Rows from block 2 of the text encoder, named by matrix and row number. Rows with one number belong to one neuron. Each number is 500 + 25 x the weight over its row's rms, rounded and kept within 0 to 999. All counts start at 0. Numbers have three digits each.
# fc1: MLP up (text_encoder.blocks.2.mlp.fc1.weight, 256x128), inputs 0-127
# fc2: MLP down (text_encoder.blocks.2.mlp.fc2.weight, 128x256, transposed), outputs 0-127
fc1.2:496487492501485489507468502504496454487524484505480494483512491496525500469468530511492474526505490571483479479473515486492487501517483519503501525511520470485486512502546557515537537489482480481546481522483469509451527480545493483493515489456478479559548504514503447482489483548485502498500506551548547480483509474510534481559498515500547483503500495527468523472515499539506539486501
fc2.2:477531470440479482504479474510504495503507481495527494461515463502508478493475493488484523521479452483507495470492474589520473493482534491502485435491502480504521512513510469466493474506481464494518505454513475509517536533523528492501536519498534486500527499524484526491505505511509505500524493524480477473512540445504512502512506470501554526466474512472514518481560514547496533548523
fc1.3:496516504468527469469524468458499485509510530474539492517528538506501516498514535495538541500489479502527491514502526531470468551525482520543523477503492523458459482507468455486511563482470537508462540487484501503492503477458517486508506472524515509515472477511508482469450513493450511555526510520507491475458540491485454458475475498500485489485453514487530504518517503505486511507502
fc2.3:468526485481464503510506500544486523510485494488472488511450495461501510493488485510507484478496512516472473503511503478479504464485506505473460510497521480513527524491495523491426491474479513538542505513503508513489481526479477493483502496493509446525479551520452505532542419491474519428489515474528491548494503500530516491462462490484502530518491512519484477565487476492494461480487
fc1.4:500515525527496501446529482537511492534516502494459486521484485519487505463444509499488493500528486509483504505503481456480542532525492484484484532476490514500513509541526511497564539499473473487519522438521491493474481509528470502505511462529492503493505493511545540503519497509517510498468497563521511489554500510511486550504536498544502541511473499434532529480485506498530490510450
fc2.4:510536477464526456497450481489524481477529484492535534510490498523458494518501481461490445499534525482536550517503530498506516541502519482513501526538516486495447503508487520495440562497504491468504530484544527515513480510465535497488491442508488486529519502473494467501491515487529481503503536485510516519492503476454504452516466538491497460525506483515451506485475496512489474523508
fc1.5:504499482496497526473522508482487472481497499475519489497492521539466523467518501511503510505472473532491542457497452440502514483503470528516488519545512533546502505510487493565516473564492493487568508467520465517471472487525503456527477488508524464481531488525507529514510427544504486482469491506486503482484520525507476527471496490485522516510494500451525460478521498501491469492507
fc2.5:482509491514514507455527531534514517513488488459509509489503471505535552534507471547490530489485539511482508574496516519507452499538509505500504526492510478489500483518466518451526515510471525519486531573487482509492448486522491507525507525564493539495481476487480526477484533466468463512533516467461525492505482478491506471501534493487522511491498548535483522509487517482485529515499
fc1.6:517499471529547482466465509475451492519526482513530488512470528474511517471495496502509508530486490458470512485486511479533532523442510525478522492484460436491479495466488490483486490526483479499499520514543491516532494524507501482525503497445474491506509498507487512518488471488462491516522512466526487533462486530480499522519472507527560530501500559472496479509492502502584509482457
fc2.6:505486503507479519514546500532517455509482515500485502518522530516495517510496480485482510468514527514493484488509492484572497485517467517490500516511543463555493528486504506521503508474473540496462476497430473519460496466519476485488540489536500523518506491481512452512471530493484456526545495517492507438506474529509470431468513537490486492545522549494509504512493500502485507541513
fc1.7:491495509458505501495471524509476478553468497482454520531468492461491562514507483468525498482508515473477463482533518499558474471442508498491543532513541507522475545490526477490532549485508510483525488489485498485482482490525494510543520503487480509531530468530485461524538482517514534481510486497530497498467503488487494490463553526469488510462476482502499526506443506517515500489474
fc2.7:494511486488490540513549459539456515468519499465538477508468495536463470490528535467461493497484491486458521475540525440520518569530507545523526451501496521530533466483505481451518452459498478511487503480490533503501509519512496526508494494471464485492475482516498505460457507493470504543466483503525491516494493476484528483515503498524463505513494484506520493492492505518484493536488
fc1.8:501484458510515477502494496532479490474517512499504511475484484472508466472498456503524522490541523484497496482475536507506476478530533541499484495489500455472553498527499548473511484513535497504506499476470485506494527525533532523513478474510501540500508509562498519514528485503489486487511436514509515457470493468504486463493526462485507535516464455472415495526467502515497480557496
fc2.8:508503479490510488486529487523499487476471500468494526474515512499480530461524519496453502518465468529443486496544503526501495508448516484497506492532457498471506450515460492495551521514546483511490472510472480481514477512475488458476462525496506505523545496497459456527509534524502515507518506512534496475540485450509505475508503516480430526487541491538487497495524486555492531509516
fc1.9:478530497513539468530569512485490498542489480489517541520486468540477524509505484517495546516484509505498519510460541535534511491499524489529516515510520458469459515505475538467466524488476509472478463497515482475466501525484546509522515504489557482524504510504449467495490557488465484527490493482490482486526474500503528475541505492487503506518508525512522480449501545483486500520449
fc2.9:503529480501491500480494500474490482498468514532507514506479457527498480533507500492469500436544541472493484529527546468496477487515495537510508488497471492465436513491493462493507506530493477536526516501543488537551457502461525492500529549502547489467500493529460482487474501498517455506513535538514464484488490484507498550520488497498476495529484502499504496437494479488513491529448
fc1.10:403482456500536530466491455503531492502494469474505488522463510462490459507465499514506474502503482491478496472474516512517492491476543507507482530448465447478478542521502511508457477475500508489497475483498477473468489486520502473463533462478524504516501510510482485505469475511503507519499507485465481530552517536506497502535456532510494512506471485482532484495502502488480483483438
fc2.10:503462459555472511509447455472458511503554490506528514554532540472532499518507512498480511484516508500491500471482480508522492520492497481502527484520507495498483471485514459499514538500524515497474464504502493476533519505481543475449456525483508510519536515476533485491443515524478498483472490540453514510510451456507532533454499521481501522492483537466500522530483479509493510474503
fc1.11:493504527489499502470466485466519495508473507457535531528525500501483526474474530519529531485521538517508447472475515511472548444479467480485499472505501524502460541505507532482528505498526533517480501492506492515489497486478499493500522495530462481496491502524453491496478520462520463541470489516515489532458556523480483505521523525475518517528513523488497455417487506481532535508474
fc2.11:523516507520503516508512510502496504501501525514517486479492478508473497522477504510496491544547513475496515486511462503502507467499511504528510472501473496485511500494497481579488495495507532513488563476543521512495541466495536434505498541487467523528470497447512445500500468546508538456497507448507521497520502496478532513459467518529501485501505467461485533519458476562536486507493
fc1.12:528490504526504521512497501482511529532451486471503507482484505502514490550487480507458457479453478496507526451512509540485482516447502522519523477537494479504475485472519463472517466520554500498496479493501487514531513460501521577519527512465488488480480496499525461491546493508504509491479521506490462513515503474575474529549515500486491495491511509552540500513510491492510475476456
fc2.12:469516514489515485477551446469497525469509507506483487492523477527506483523491505512481506490532511500490528460457483491519524499497539442455503530481497462502520569486506487511518503453466473475445486477537501532452493468529494483537476467497511499503520501487488518515487481472511495491508471526452502516471487510477494458527485481466496546494483462506491513529506461467519542544509
fc1.13:486503487488459441524517536472509509494503480488505534506477474477474506485479486426479487499502465523537527514481528526444452469457481486525519508524527488493484534512514511522528537468490523482515557512460497510505494490504506517492494498511487533466531484539501480459509497528488461521491554517517506511500511517475522508486465467470486468498492472545485505438489528535498498480521
fc2.13:469519474493488480433523491492546507515498535536523499509482500528514488503526470487486547514532506500535515461503488489464480496513534500512521475524484492476492500477492488500492490497452478527475508481503498447511511479538461495497530481467518494513482494477532500504520512536546516494512529522503458490512466491509533469448493468492505556443524543484534510479536514512534464541450
fc1.14:479485513478504501452519467495511467543495539494485481529495500519549501529498452521508507479498527504470538504444518484503520487477505502486514469516455486537485483497497507512505564508524570517495487501462445526481480498497469492537477484491502517480511525551500493504536460490519503495492488537497480512536493468504493506496483493542495526519472559478495447523461488479505476460470
fc2.14:510491462450519491526529511497488517469513538490482519508480525508471489510555510477481501498471463498468456473486502499438471482498478527508515465459484519552495502468527479502473514478513529495520535502542521477475502509474541506468460516531535488517486558477520527539503471503482506484529473458497482505514504483503483539470521534494535469486516504469493487447478494505465456501501
fc1.15:496511525484505526475517449502466496509506488541448470516440479530548537434496510507518480471503498465452480473517519537503526519511501524526481520501472497474498488512513510509503495499467481471507508515476501518481479495484484480450516477523502514524522501452471508460503474496542529509467495520479456506475486454552501491470494514485549550442503503485503495511515531508475522487477
fc2.15:524480522479509486547504556468472521513475539523494483516467533512496518497487541502517496508476535492494522510505509479530525484524500515525525487502491540527501503493484506467545477515503439503513500500510447479450520479527527529503500446462513487491541525543467490495438459530501480483468456515491479487468530523518549504490525513492519481478503498494473464480504505443498511513471
fc1.16:521492476467473483491477470539533506509499503488471472474542508524483500483471530503534471485486486541514530458490488516543509533521533508490478515553475515501501496460514561502518473467508518479480488490503508465460502516492519493477505504508454529468487539510475492466558447494517542482484475509485542486499493489488485515482482456475524479527481495496539463505522486492525473555461
fc2.16:456486503468510514491464542481507484442563467522498477541475486481467489480479515501519462524473473516499506450492518461488509490491548500507507527461506474555504535492476495497444467509522528473455468499527488500505518494473490502494481519488513477486487485483458541542523500460471500474465497463482486460486495488531530489485511514512506525520521521516509506513520526522473553489520
fc1.17:494524502484530507464506465527449500529533482504507492497501497502523531486515476521465473525525467466527517456491466514491490551478445497514507536443511475490485489489479490471492519522482509463476488487526500463529521494505454490479509523512473482499528528460452478523475525519520465500479520502478507500521527496534490500520488536450521491497502466494566556484522533519491453481492
fc2.17:498476492523491509511482514436493496520494514530490474551478520440521484517490496517480517562498513521538520513494521521494540496484532504492491523480473497481493471517511450521479473497497497452559524516500477490538512501506555483451502528475511513494508503524473491510494491503538527527464518553505503478494517499476570492494499449518483511498532468471519482504462512505454492458516
fc1.18:523479448514520469466501507524484491510503522506478509499479505517534539496439527466489463481517493525513480521530453502494474513496510528533523487520511533545454523495528501558529518479500558473455523538481523480468456453490478537522511481499494470447536506500473446483481513497512490501504490510489501559515488506496522481533505500489497528482462499518521513496530509475478505523514
fc2.18:551522484512482515480521484475469521493521514484506477481476478505478508549465486491474509510465536489512490528491541470505525518499553502523516514493541531470497533484523499450476520503521492495462492510519486494551495518547516463488449498466507491504500538578512502537507502503508546485481516532454486484480480468505508531497438515528443507489498485527508529503502527496494494526477
fc1.19:488512492496540509484555542464493509500504465506496494499496485519506542498542516475470540504520538481483450463512489468508502489545527501512521475526518510476492488463546555510460491523495482537486492531519492460514497494492505507518484528531482491508509536453481492513478527502497555458510517485452505505460448453511511516476534454525502466536505464477461476491519508501497485498518
fc2.19:515517531471465488474477493443470512507510485476488512502491523484485488539536535484449469505462542492507482527495498492547494507502466538533511456509536489500477498478470498510538529448492450475487467489460500465489477534481485559525475486483488466511496503491462468511494525516528501486505517517499495483537493529522477461506495512522495537509521496458522557521497503478470499470456
fc1.20:498510516499521482481524531457512501511470490543515481499547465488456515498522489500542515526523495520509524486572501550486498456496530512491543508490494546473456495497495521522474467507502474493531453452523512491527558481493429511522520445524475503496471537488467485500473499509518524514503515503480517502494526478478476522507516502504536459495512451496521521516509472471490494504487
fc2.20:548508539529484478507501469544505525492474479497522548501506492483536474463492493478502466509513472503533504494476510510493483534455481495561505511476470545468468493460529528521508472527477495492470482515474551491515537534534495482503462512454524528473456503509506521504457510532496492499499497500503478503540506506518512497481444487490456483458521501452513515537528524484469537495501
fc1.21:510543509492490509506519472480472511521492516510453529544505559488511492499493503493561514516503483515511513511464491508478518506541505508495532482496458523553487463492473501486486522536461469565471491542516498513518527454501523482471516453478487500481531520527500505508495506487496467487505501506504489543537482488490497478552534483488523495506458489492481476491549433508532448487489
fc2.21:511522484520431470514495466487492487495485523497501503476508488468519487463490484517492459522507477514529463523488483522504534486519530490529509505469515551430515495455551551524499510519464504539491515485487477543475530525492487493514526493468505461532514503525472518498512500495470535489534524481494467565436486501472477526522522504495488453518497522483501496510512502533465502500524
fc1.22:499516511482497484511484490512513480504507472485515506531524492545445494482475526494512432504462505468535515513501509497513461550462474480529494532487550511498493483474503483468505528457521545464549493475512496464512495500562510503507515496498463512522521508481492520492487480531569501526507502498510494500476535497502525461501494524511485499503508551498482527455451519470458451522524
fc2.22:530519538484511508543511489488508476496517501502534515469442500482542496540493504506492508513502523494503500494541450500489485505500493485521522508483451464463519516549475502519503461500467483491538540507506504515473518503512461506442486490499515481510467506526516467476485532526541508543483554453506503518482540516515498522515524478502489531523543539517497514466518483524564529482547
fc1.23:500524507485541521548482521505495516516450477506500520491481479512525516472549452464488495516516510519463507470544468477499519538498497521511524480448490472498499505473504468506525480487518512444477478488505498520563495506508490537487475518520488457502532459503496503494516433490518490504549480519483521489499479452511498511561490519478503521454465497532487511504441484476491501529497
fc2.23:447478511494523514494497480498463494522535558451544523520490481488467472494498480507523524520543541509521495521490559511543475482524499501525509493518495486541518536552513493509493501532507488484516531495487490529480501480513460511542521493495520497509540531489512502497503541473498473527529488541505493448493557499488475543491528453509483516536479506520523495532495496520518499553462
fc1.24:525516515514498506563503482506500480514496473540511522490504504522463545527518508495490475548507442509498462504477485524504507560476498492513523510489527524484500534479476488500516479514502533530505512497494529475501532553501496521487458477521471515468541480485470489497451519483464502529465506505505550519511475470524487501540466504533544526454549476502535549502483508478503524485534
fc2.24:483490489471515496451493511463505540504549471517525459482482488477528439495487554466517532510496536520468497517530485480492493461520527515485500486493508498507483515540517506514503560521471484517540532497486520563538483477549505503493547486456512514478466525503508528542488475518481461451511502527482497505481516517460521492464494480494492520539507486486482511479528520491499470528486
fc1.25:518508472494494482539490472491469538516531486476476470549503486529534535479500497488505501496503536495488475465463491503507485503492491546543511478542506496454505565484480453495523511464461524526489514490514505491527480480488505507467515467487488519501513511513506504501530501512493506496517481462527464482458514517455521484518576506502488448472555476535493518450544512514463512517500
fc2.25:497531494523448501511505484508493503564468449522457469503524508543503519498508526492555520509495482455489498494470577515486500476530514511519496507500517502488524538535506478481512533501485547507517479442464546526514481492478487510508502457444491466517493500513497493507519464518461519494471514489534515549485472502498491517497511475485472489470484467548518494517505503492521461473485
fc1.26:462470513481524478462492471427502524511553480489557520477526476487512498531516500523515520491485511522452518476492494488533482499479547485501526535509518471529507510477504496490475496456536508473491525489550500543494510442523509449496498513478504480479511450477513491506473510530477515501485500496487464511516501438525483495477524498481523487513483500503506520521497464528553527459538
fc2.26:460485457516487449496462479534479492502528503534497510499497490482489499516470480514462498531447484482476497507540471514529504483541523532482513468462485499482506558483499472523543510509503532442472502510505517525491508525516540488506541526492504460506496520469527505486505480518422503484548529517494513496471507483501513476538537511516529529516514521472494500480505541501447494528535
fc1.27:449484486534517513495501487517470500526434472486520524510475513537496504495526529504468535476521493487466509564521529494515515474486534478521524536501502491490473489495531510483490535507527551467495498467475557541519479490470536524442516486454484483530527535522483508508507540518501484504509532510556490493489519506509497529516513511486532482530525508484507549510502463464521507510465
fc2.27:531479494469528510509497490519482531536503488465550484510471457499481475487495545497544473526523500494499512485507496494498505500510537464528479472505502468501505479491475491525463466512516532518528541527480504493464528530470528524509523557489532470565488491487491476507461475461490449499509536506467503535525476486498529500471487532535443497503472508502491521519470535443514487487485
fc1.28:488518477490477503518511533482527503454508504476506536462471488492450503481470469508478438481484494475491488526506484511451503502465492468574481499526503516494480490482495484483558457512529497543496477503499508528512538471488546470517492481538503535470485561459525484507522506450498496492475493496524488487497509538514536527558484501483508530482498493507516483487549502512507534507519
fc2.28:453535511502504470501519529465505502494503482475451483523478551487522474447514467465477571476522517519494462494506485493511517505495437458464477557508514454524511509511503488534495506459467515488513515528492506511504503489489505504506519493458502524508493475502487476486469518485501489502487442517494537486477479496519510506484486434477507490549525459470474491485507450479503494532511
fc1.29:464474517473477536466513552490500467537493522496483527514481511503554506491479504527512513438464549506520550490476502490460511539499504490500518485479487472487473479441522481508480502482525488496506551531528495496518531506481530535519507513506471484506529490503520487513492547484446490506505463503536510498528508464531528532459501529561488494489514505521509527511444481522520487493507
fc2.29:502513503496548518525505484473510511507487537497507523473525510519477441519541496496485499531518484525468539483485475479523513548496472517512506498514488514505510508518483494493495488438499526476491540480486569502488471508506488515488512475532518506524471546512519564521498455514491484490516501484510461494530486517497460449508519500470506472489474509410489498500476504441455524513502
fc1.30:486505502494529452487517440506491495518546535510484488522505527484438485503534472479489528527474491495553497487444497491489525441484463483468507494517498516488535505496519528512499500491478520526485511533479492489498483517458468531518522475539475481464517507498539494458552489472481509514480496503497510504551548500472499545464542506454478489532482490479485513487496516507460468518482
fc2.30:526490493542471462483467502472506506506509475558482476463481543511478523516464513482527463552462487504525482524481513529484520490518479525492477487501492546514487447521486512479487529504519485514541532478490497495474491502515495488541466466480517518486524499502565538488506467513485446536472499533500512526502516494501504444515523501458504465475519507491565502464485498497498496520538
fc1.31:469507516520475488473536516527539506500503513541521518484517469502503480530523497527499538447508516478477500518468509570494478489478511484457481490495504520481484492518541512456511518545507522493463500500487483467455499464488469502494525443542496454457485488511481522515505515479481469531516515523527510515490521527508451496498526509485528515480519525482515519434466527512545478501459
fc2.31:516509483554523477552510541502493473489492468507522490493483479490524542490454492441523495492507488482477517516531454495471528493506542490488452469458496509523533517504508499484427510509526559524551559513524545538494499516497470515511517526517514501522509512522500488494503486533493510487528469499522546512502527515495447534511510510489507475495503493510523550526520495504533482498496
fc1.32:479507542539513528495514455512516502505437478526476482514466507492505478455514484537478513505474488476485458525499519533517513437451510480531500486466495515525459541466531471510514515571516473526515526513451485518516499481494469507517500489512520505453503482524521442516482527504482502501523542485480538481507490505498545521515501525523523486492521465503501513499494515515460493539480
fc2.32:510476487459500488502499489482515502482493481526514496463480477505440484553455489468510483509534485485511503509515449467478512461513527486477452519526494511522472507522510517473497505514479494490502507502469485491482463549508506513499492520508468511499458531539493551483475494469473466471498468520483500521529502502486499512437467489487419494454482508508471526457538500503456521487539
fc1.33:474500492545524476532489510498502479473508481506467527515539521462481526487449508490536486513471493469496438440529505548533488511537549482465485497506511494495496539478513528466516476531530492497512544466498485466500501455534517493543509513493497528487512497522508531522523523504487499537505503448500501456478500466510473537477510470486541499537483492475503514493542492507448487511511
fc2.33:488551506503505513495478474505473522487493481483539508471513496468550509543474523446459493539540532507502531559519545510527519551492466543486530538513503507508519512479492535518474513460478514466497479497466487514500489523458489460464501488504508500472510508544481472470458487485482467498508487507503538508500547523480525499544504517512467535512521513524530484491526494494487541475506
fc1.34:532467463478521517487537503525514472494524496440518483495516504529501494509489448467482483509448509512490539520498529514519482552513538531517482504501489500519520491423489514520498496509497524476485490488494451507506519469501501513478490507448537490460545516494484481488503441520524547473474509519518566507517496480479460499464472500528509457513491488517505480512483465516540502494475
fc2.34:500503498483484517472458523561456497512499504508473517519462509485505484468518476471498491483481464476498478556496459482474525484472506501508536475465489524499508466491521453473511442495520524487451531532559522499548474512517506488457513495548479494492459490533505491509496502440449465476519505501473465479477477528488492498493525509511533514524489524528506480502506502515527476476479
fc1.35:472507515464481501503505480498549512460479494486457497490494521555555466504544477519478527484532542504526501542481517508483463489477484506484505519518500515523479539511522514467487495449525473460521532473476537508503502505511497492536563503484500473474476521525529505461506538492470513473528467503481466486497452491536455508509503524472524456488493517492491511518490470487495474555483
fc2.35:489498473488516460533479523476507512507484466489519465492459467503480520491475498496493486518460457430467530438487472532479538562519529425489513500474485501457491479507486508484482522486520500510448497478493508485502492517493500524482496496542496480462485487489508496493511531498467477524456475510484497500488545548502508478508471483496448539509510496515498533497478526538497524469485
fc1.36:517493513531475446463533521489469468552526507531534478522481480470504513484498434479500502486515459490552534515489520532498535482450506485501478513520501491487502482511469505511479528485511514494505559460528467509517468479506488559499531493545493512512487467524469494474477497523490516499465489513516504529515531533546515553507478483502480512534534490522505515472532520485470500491471
fc2.36:522443508500456438481509486509528543471450502507501567486459538517493532504517517500535489522496543495485522477525460508479490479507452482489528561506534513456505550456505495518484482485508501499476473492496513520543535498463524498514487508493505519484511520495534511525482494542537499505499499510516492482508490464482487513461462495511489477501506526464508500480490488486465532551531
fc1.37:470512429502536521490488518467480510524483493536466521511472459472552500534495530495508499496524496513483516510487481552543472491508504512457464541503452476487471573517497497510508529532499433481454496549478520487491473504482477512520482511521494526523510461497507483492526479485515510490532510498491529502472481517484488501542471469530496532535519491493512545503509488531503488492468
fc2.37:536485501538494504502530483506531487504488492522539458458506504471495499538502490547507495489501552478474474477505480486484477544532457549512494496476510499472532482429475478531485473506465469484495532541480496501492539503493496514556549482487540476561504498525490509512501494466518516505548517509478543486535494483456517499489503477533532513517509496520533524480494497514488542505495
fc1.38:500530518505494523474516507541528481544484497474498512493541488500440533538461521466513501511501495489494498513488548483538496521481498507500507481498490484477450503499486505501526472470499510512493488474485518475438537529527536462455505471519487505487511547525489507496461431521487491510470555506479483506515568515480503471546504488540452494523477504502514509467527512517522526505528
fc2.38:460488516492476526476505508447510496519534490518512481497534507513460480469467516487508490512493495530441496500519477527489484503516501424479510475525468477455514475503520478455485495464496498526533511476451530498491462517563496515501518499503533521506478504513442525496516533536500511510487492470485480509490511504575549530485495508506490464518491528454500476482522516489527468509524
fc1.39:461499485537478467481513527539539435483486481514487494495488509441541510504508504511499540500493477489529495538512505484492459500491478500509465502487501461458492469550501505523501502496476548532470500490528453508506518535482502539480494415485482517522511498484489530542481481466493487505489473501489519493496553487515505481482486532486476536469501474508456480514461520494521529490458
fc2.39:508539528483497514504521502476507554474484486465516545557518465496493490484514526500508487501520508528506551499498490528484482461503529521528475462503506522522486521485466504462522526530516440488579554512526495496487503465542469471456521519511504469486495469514481533474536501524515506517487546479479476492507512465481494483501514509494538467529510502525508525492500513466481450523504
fc1.40:495482523480474436512512466495455501514474487505449478474493511561486509490511519492521503530501453498503466471460491518544539507496482520511460442511466462508485478489507495512496548527483453533484543536494503491506482477461511501497516481510514487492497508452508488492490493475561508498500510515527497499552479467461463536505472511486533499496474513481494508458516501501464471542490
fc2.40:485533481461473549456482496447518515488503500525545539465474490523506501505476462520505465513503470507467472523516512478466515441507497512503542494556512532471485487486482556492503491533504509458466506494467495521516482519531475493491464497459525489496488519455491487491480508475492532481554468542493507527508498532490531497463519489502553499518487461505541476504488516505492490469486
fc1.41:505531517533512452548502472514487475464559503501493491520511485542471507471525475475486494483497484517489520532465508536509490481535526482505481509487522470447549470529507492473508491488489489460467531506510531508519500480522522547502496479513498493509552491538514521472536485511471443538492538478502503482510519494526527482499503456473473496527459496489448505512478511521471444520480
fc2.41:500486522507509497488480504531507485499486489525481519496525521485474501497469482447537492477502437507502493454476475511498501492432504530487548459511521485467477496491498522494512509490504505506452502459493494484512527480472503478462491523528488527476502554500504456474495532506480513499529499540592477511519526467502534497500568495459494526453472488484513514479495484511470520519481
fc1.42:479499488475474510472533495518496501487490482528495493512508507541590519517484452531514507500474531538517498454445516485491506516476494537508511489500492499527504530500513474508519491519492509522518489496504535542493460515514475511525516467535507529507468491514561503486523462505513513549534467496462475484517545511522511495506500527536480475520474512486489510483478495483461486409515
fc2.42:534493497481504481506468526491513476462498508494535523476467510499515526499539507527501488510501510505464523527535535525460483578562473481492453511520502526490487516503473489476456526446473517455500492498518482548522458520500488529500510462482502530481459528529475494512460541549517493507480540488502503484461515508489481528490455478491479498467491497485509489458500460512482497516503
fc1.43:508491468464468490522473489497516493541511501503500507461466493528496509467515513543531540458523501461467471504530494523503472467506510473472523546508490484523446502514527482488490568539484483479481556493520547481456463469486480498463546457502508517495493515494498479497508446472546470479518503501516506499488499471546528471511519517514498478520529519522521472489520519474482505522501
fc2.43:490528469506525516500518465526490518515484516544533489541465496512500479495455502525534505495511499466473530485500480541455537551503506511502533467509485489480457462482504477476520493481539510525480478472535525520533493513475523482477495505545457437464494482519521487497508483462474473473446505496454445492479516502488537518477518486505515463483482479488501524494491470468494487461476
fc1.44:495494540480523479495507504454523524543555514507451510488494495473482519457524499490521507523549474508549510503509495455511492473506496538514479497502487550509469511477488542496491534531513494488474531492475480516495540466513480519542471485498508528477558489501529498494503519526433514535473525484473518530449510497512436532477510499478518462484513504497542495494477522507511478484497
fc2.44:510497482507494495492487480507498524461540522500528525486471516507506482535456480466481502538498553506494488534465489536543496475512495499414508501507525517496520456479488511490551494494546529490491527520474532467506510502540545534491530483525504476465510449506527504509489481489490470517517510526426520514507502503494509520530541514528461500498506470478497489484471513459472524501537
fc1.45:478529525518503532525519420491501518471528520505511474511486513510516517501478436478470504478457490536462493502432471485480475502520511458499524484483508457502509489501519480477458494471523483490477525514497514543476490508470496510507474470494493466512499498476486498515501524462442487543444540491489528500496475488511490496450469469468526495501508500488449468491468508492511462508512
fc2.45:497518494491507449483441517521523484465485478501538495494506469521524513493525565500506454484510478513486517477534509474514489533436525512492478457528516527479495511490506519521499489493452565492505512493461485480529507491487459513510479485509484460494512535539485474485519505541519436493488518518492488502518537528451469474471507534516486507523457537466509523511464501509490520498496
fc1.46:462493418502483494520543523472492511472534506477511469504518503475533515503513497467503491484531508515503530541480475491476454540508502495500538507504519498484488524458482518565488498512479511524516490489521516513500521483452519497472482482467514472488514442481519537527480513486514503527479494481481541513548554468536473470508533501510476459480527533487514517502459497479474540516498
fc2.46:475454510519497524491473504521508456492469478495482511487500500478477523541536476543498497487497498535510484516482480499470522487535502518498485486530481491481523501538495477433504510482542518511496483532454526503512526478495534465508533503515495497513525494523492542495512482469483534478491504506482476517477461517523488530457440505498539470577472478514544542519540512463511475472466
fc1.47:480494491495487512475490501503531493515492486533471544501515509517527510471546540494476479480496507463535470480492463485488503446501495509517488484495472468503487463479567507517497522515530494514523448471478520523486501509481488478550495475455510510494527471492540480480502465499465504496538531533507510522488492486519506528524451558541472509538528464462467503500487499529503540509439
fc2.47:504508483521465513534509502497474496486506482493580487510518483506475501498501480528503455484456479505496513523456522509489498523528500491490472504519508526565487478521511521461438468496488505504492485477536521538497492542489493523459514492460497499506447502528492505549472475523491472535498528529506533478568490489507505499518546494493520461464475513514530520504540510474484520534541
fc1.48:511466465466510469527470496530573503492502504512498497491457423511529522512535480498533488497455497466515434531480489471484500492467497523445469468508536496465476488495486472488511493507488471520527521549493483521506485484514501513514483506501490508490505500529511574515501495526511546486513485515489514507485493445529478489488514515497489523491457489499538511514498542509486485554500
fc2.48:503555488519510527481569479503468495478477443515510482494503498493457457471487500503525488468513470508513530499504513547507512500514504497496501506503505513491484466495515497462429484552479478536518474479512538478482503533469462524494517535527519497504503511471443466555545452500495501496497510457500469475514503520475509465529523494540504481519510495532478524473503509517519528502467
fc1.49:461479508500474524460517533513464506484453518534495460526524488499541527509493462464571506483521478492490525517481532480472481505506491509538481492537515513516484500482499525474493477518493480512572505507501529505503550533527530520480476512436482496493454486531473501506551491482483535472486526504465479483476474529506525464517551500487525504496496461525489467501481488501494475510513
fc2.49:514451472494504490487463499520463515517523528496503551518495510529458526526529536500523457470483507473540483489488483496513497532478523460499512494544503520485481516485524449481543505497545532505468498468522504470517531512522553494489522486527543519536539519495490510490532498527530495490543492523539451469479513493497487499508468506536478530488487499515502547536562504518484523514509
fc1.50:472499500553553485509499496544497498509532436498508475491473491481510510488446494493483507478475463453492525500500505523497479535485528514529491496537563520493491476487480479476473485510439465502480532515491532507508504516500479507487465514522529516494542555500514532523500516476458474519509506464514495482512516506558460478497522476475533505502490514498479495493528515532522469561470
fc2.50:505530485533503517524508528475520481532482513516517498529492504502541529506511507511472547528538471530497498457514453498490466512497513517426470534492486489497481498506508521516518556487486550491492471489479495508540471501483520531504515534504468522512465473514486491470498551502531480483477537501549522459521519498495472448505508528528493494538523472491453519485501451524468470512526
fc1.51:468534493513485471493501497486492484503534589503476472518501497503504501479464504493497486528490517504472510532458476529482484474537541469526539450511523503477480487458497527501485474498495452517491509516549468505546498526514479506512516488474492517514532535460511509505526495492515505470512497479525443523516502517537433504467516466527487501474467487530510482452501526510526511453494
fc2.51:508477498540468494482496562492503475548482511533485518472478526483525451513541459509506471494523504558506496539486490494473506484494510531506547558467521524473499503479537489526500492493467506476519498473531473546493502500512498551490514497535501491473525514550519506510516490502513530462518447458532463494492479508452458507525537494505517470526465527496501516487503496477505504465508
fc1.52:490522511493518521455458502474460499490465541509452444499531485526496502487459533541530528423467484507498506491511504464503488476481490507484503482498514543541473500460502473509483503510498531523526506513495453464520487469501537471517501517472535545487500515545479471484460499466484515496521516434488513503439485480519506490516486504501506520477510494530501541521526490490508499519519
fc2.52:503524476471491508481513541546499531458507493475525509452486492532483511517503467441498506513476475515507520509489480500511466484531495477517504504489503520535489503491550512450504491442511512533487509511530517527523484494480517464479459515473508501492444501441466519488542490487518503479498513500523488567455501505477517450523519534479465476479484550522531498486472485518504479510462
fc1.53:516528534499494461498514448537537507505520497478488491513489475504498508520489476540526499537516455522438477530484479482507503485537491445542537476511517495496512492478493485519481547512505498519485546466475530510517497500496514518494484502488489483508483537495457508523480500481530491517464533474549532493534494559493528498521499470517551513506483500569455481472547498492514519519488
fc2.53:543506511483478498473481546478511497460495515470454517537498478517528510446502553478508487507482501559518494481502573528477486499480528475504459475510484512534466495484521482489526493526538532488506496476465464480504489485528499500514476514504492497505489495490477458466516476504487464469504494498473492499510461550500505557473509520529510499538478465471525546492492523481471469546523
fc1.54:510504514488479495502498504475502485491514516529497527484516500472466536533505472508536491499514523466511509497475461441512528513483500488514454515498489520531466480473485496493526492474522479443469520513478461515533506505573544531518472482545493529523474490482485496527471509472494521470532436501537521496445511504454499502504497527525502530487455530517463469480464455506494512511512
fc2.54:467465570471513532490473489459515493507501459503499553497489460452525504477524472471524488512481499461531537497546527524497501533490497505477538475502510446501537524485486486483513487495506443507493531484493451527519442525489484451514489495512524490481525486540525506468492490525537463491510522497527514494483509513482509474503481477493491502532508520478509518505529508525442502459505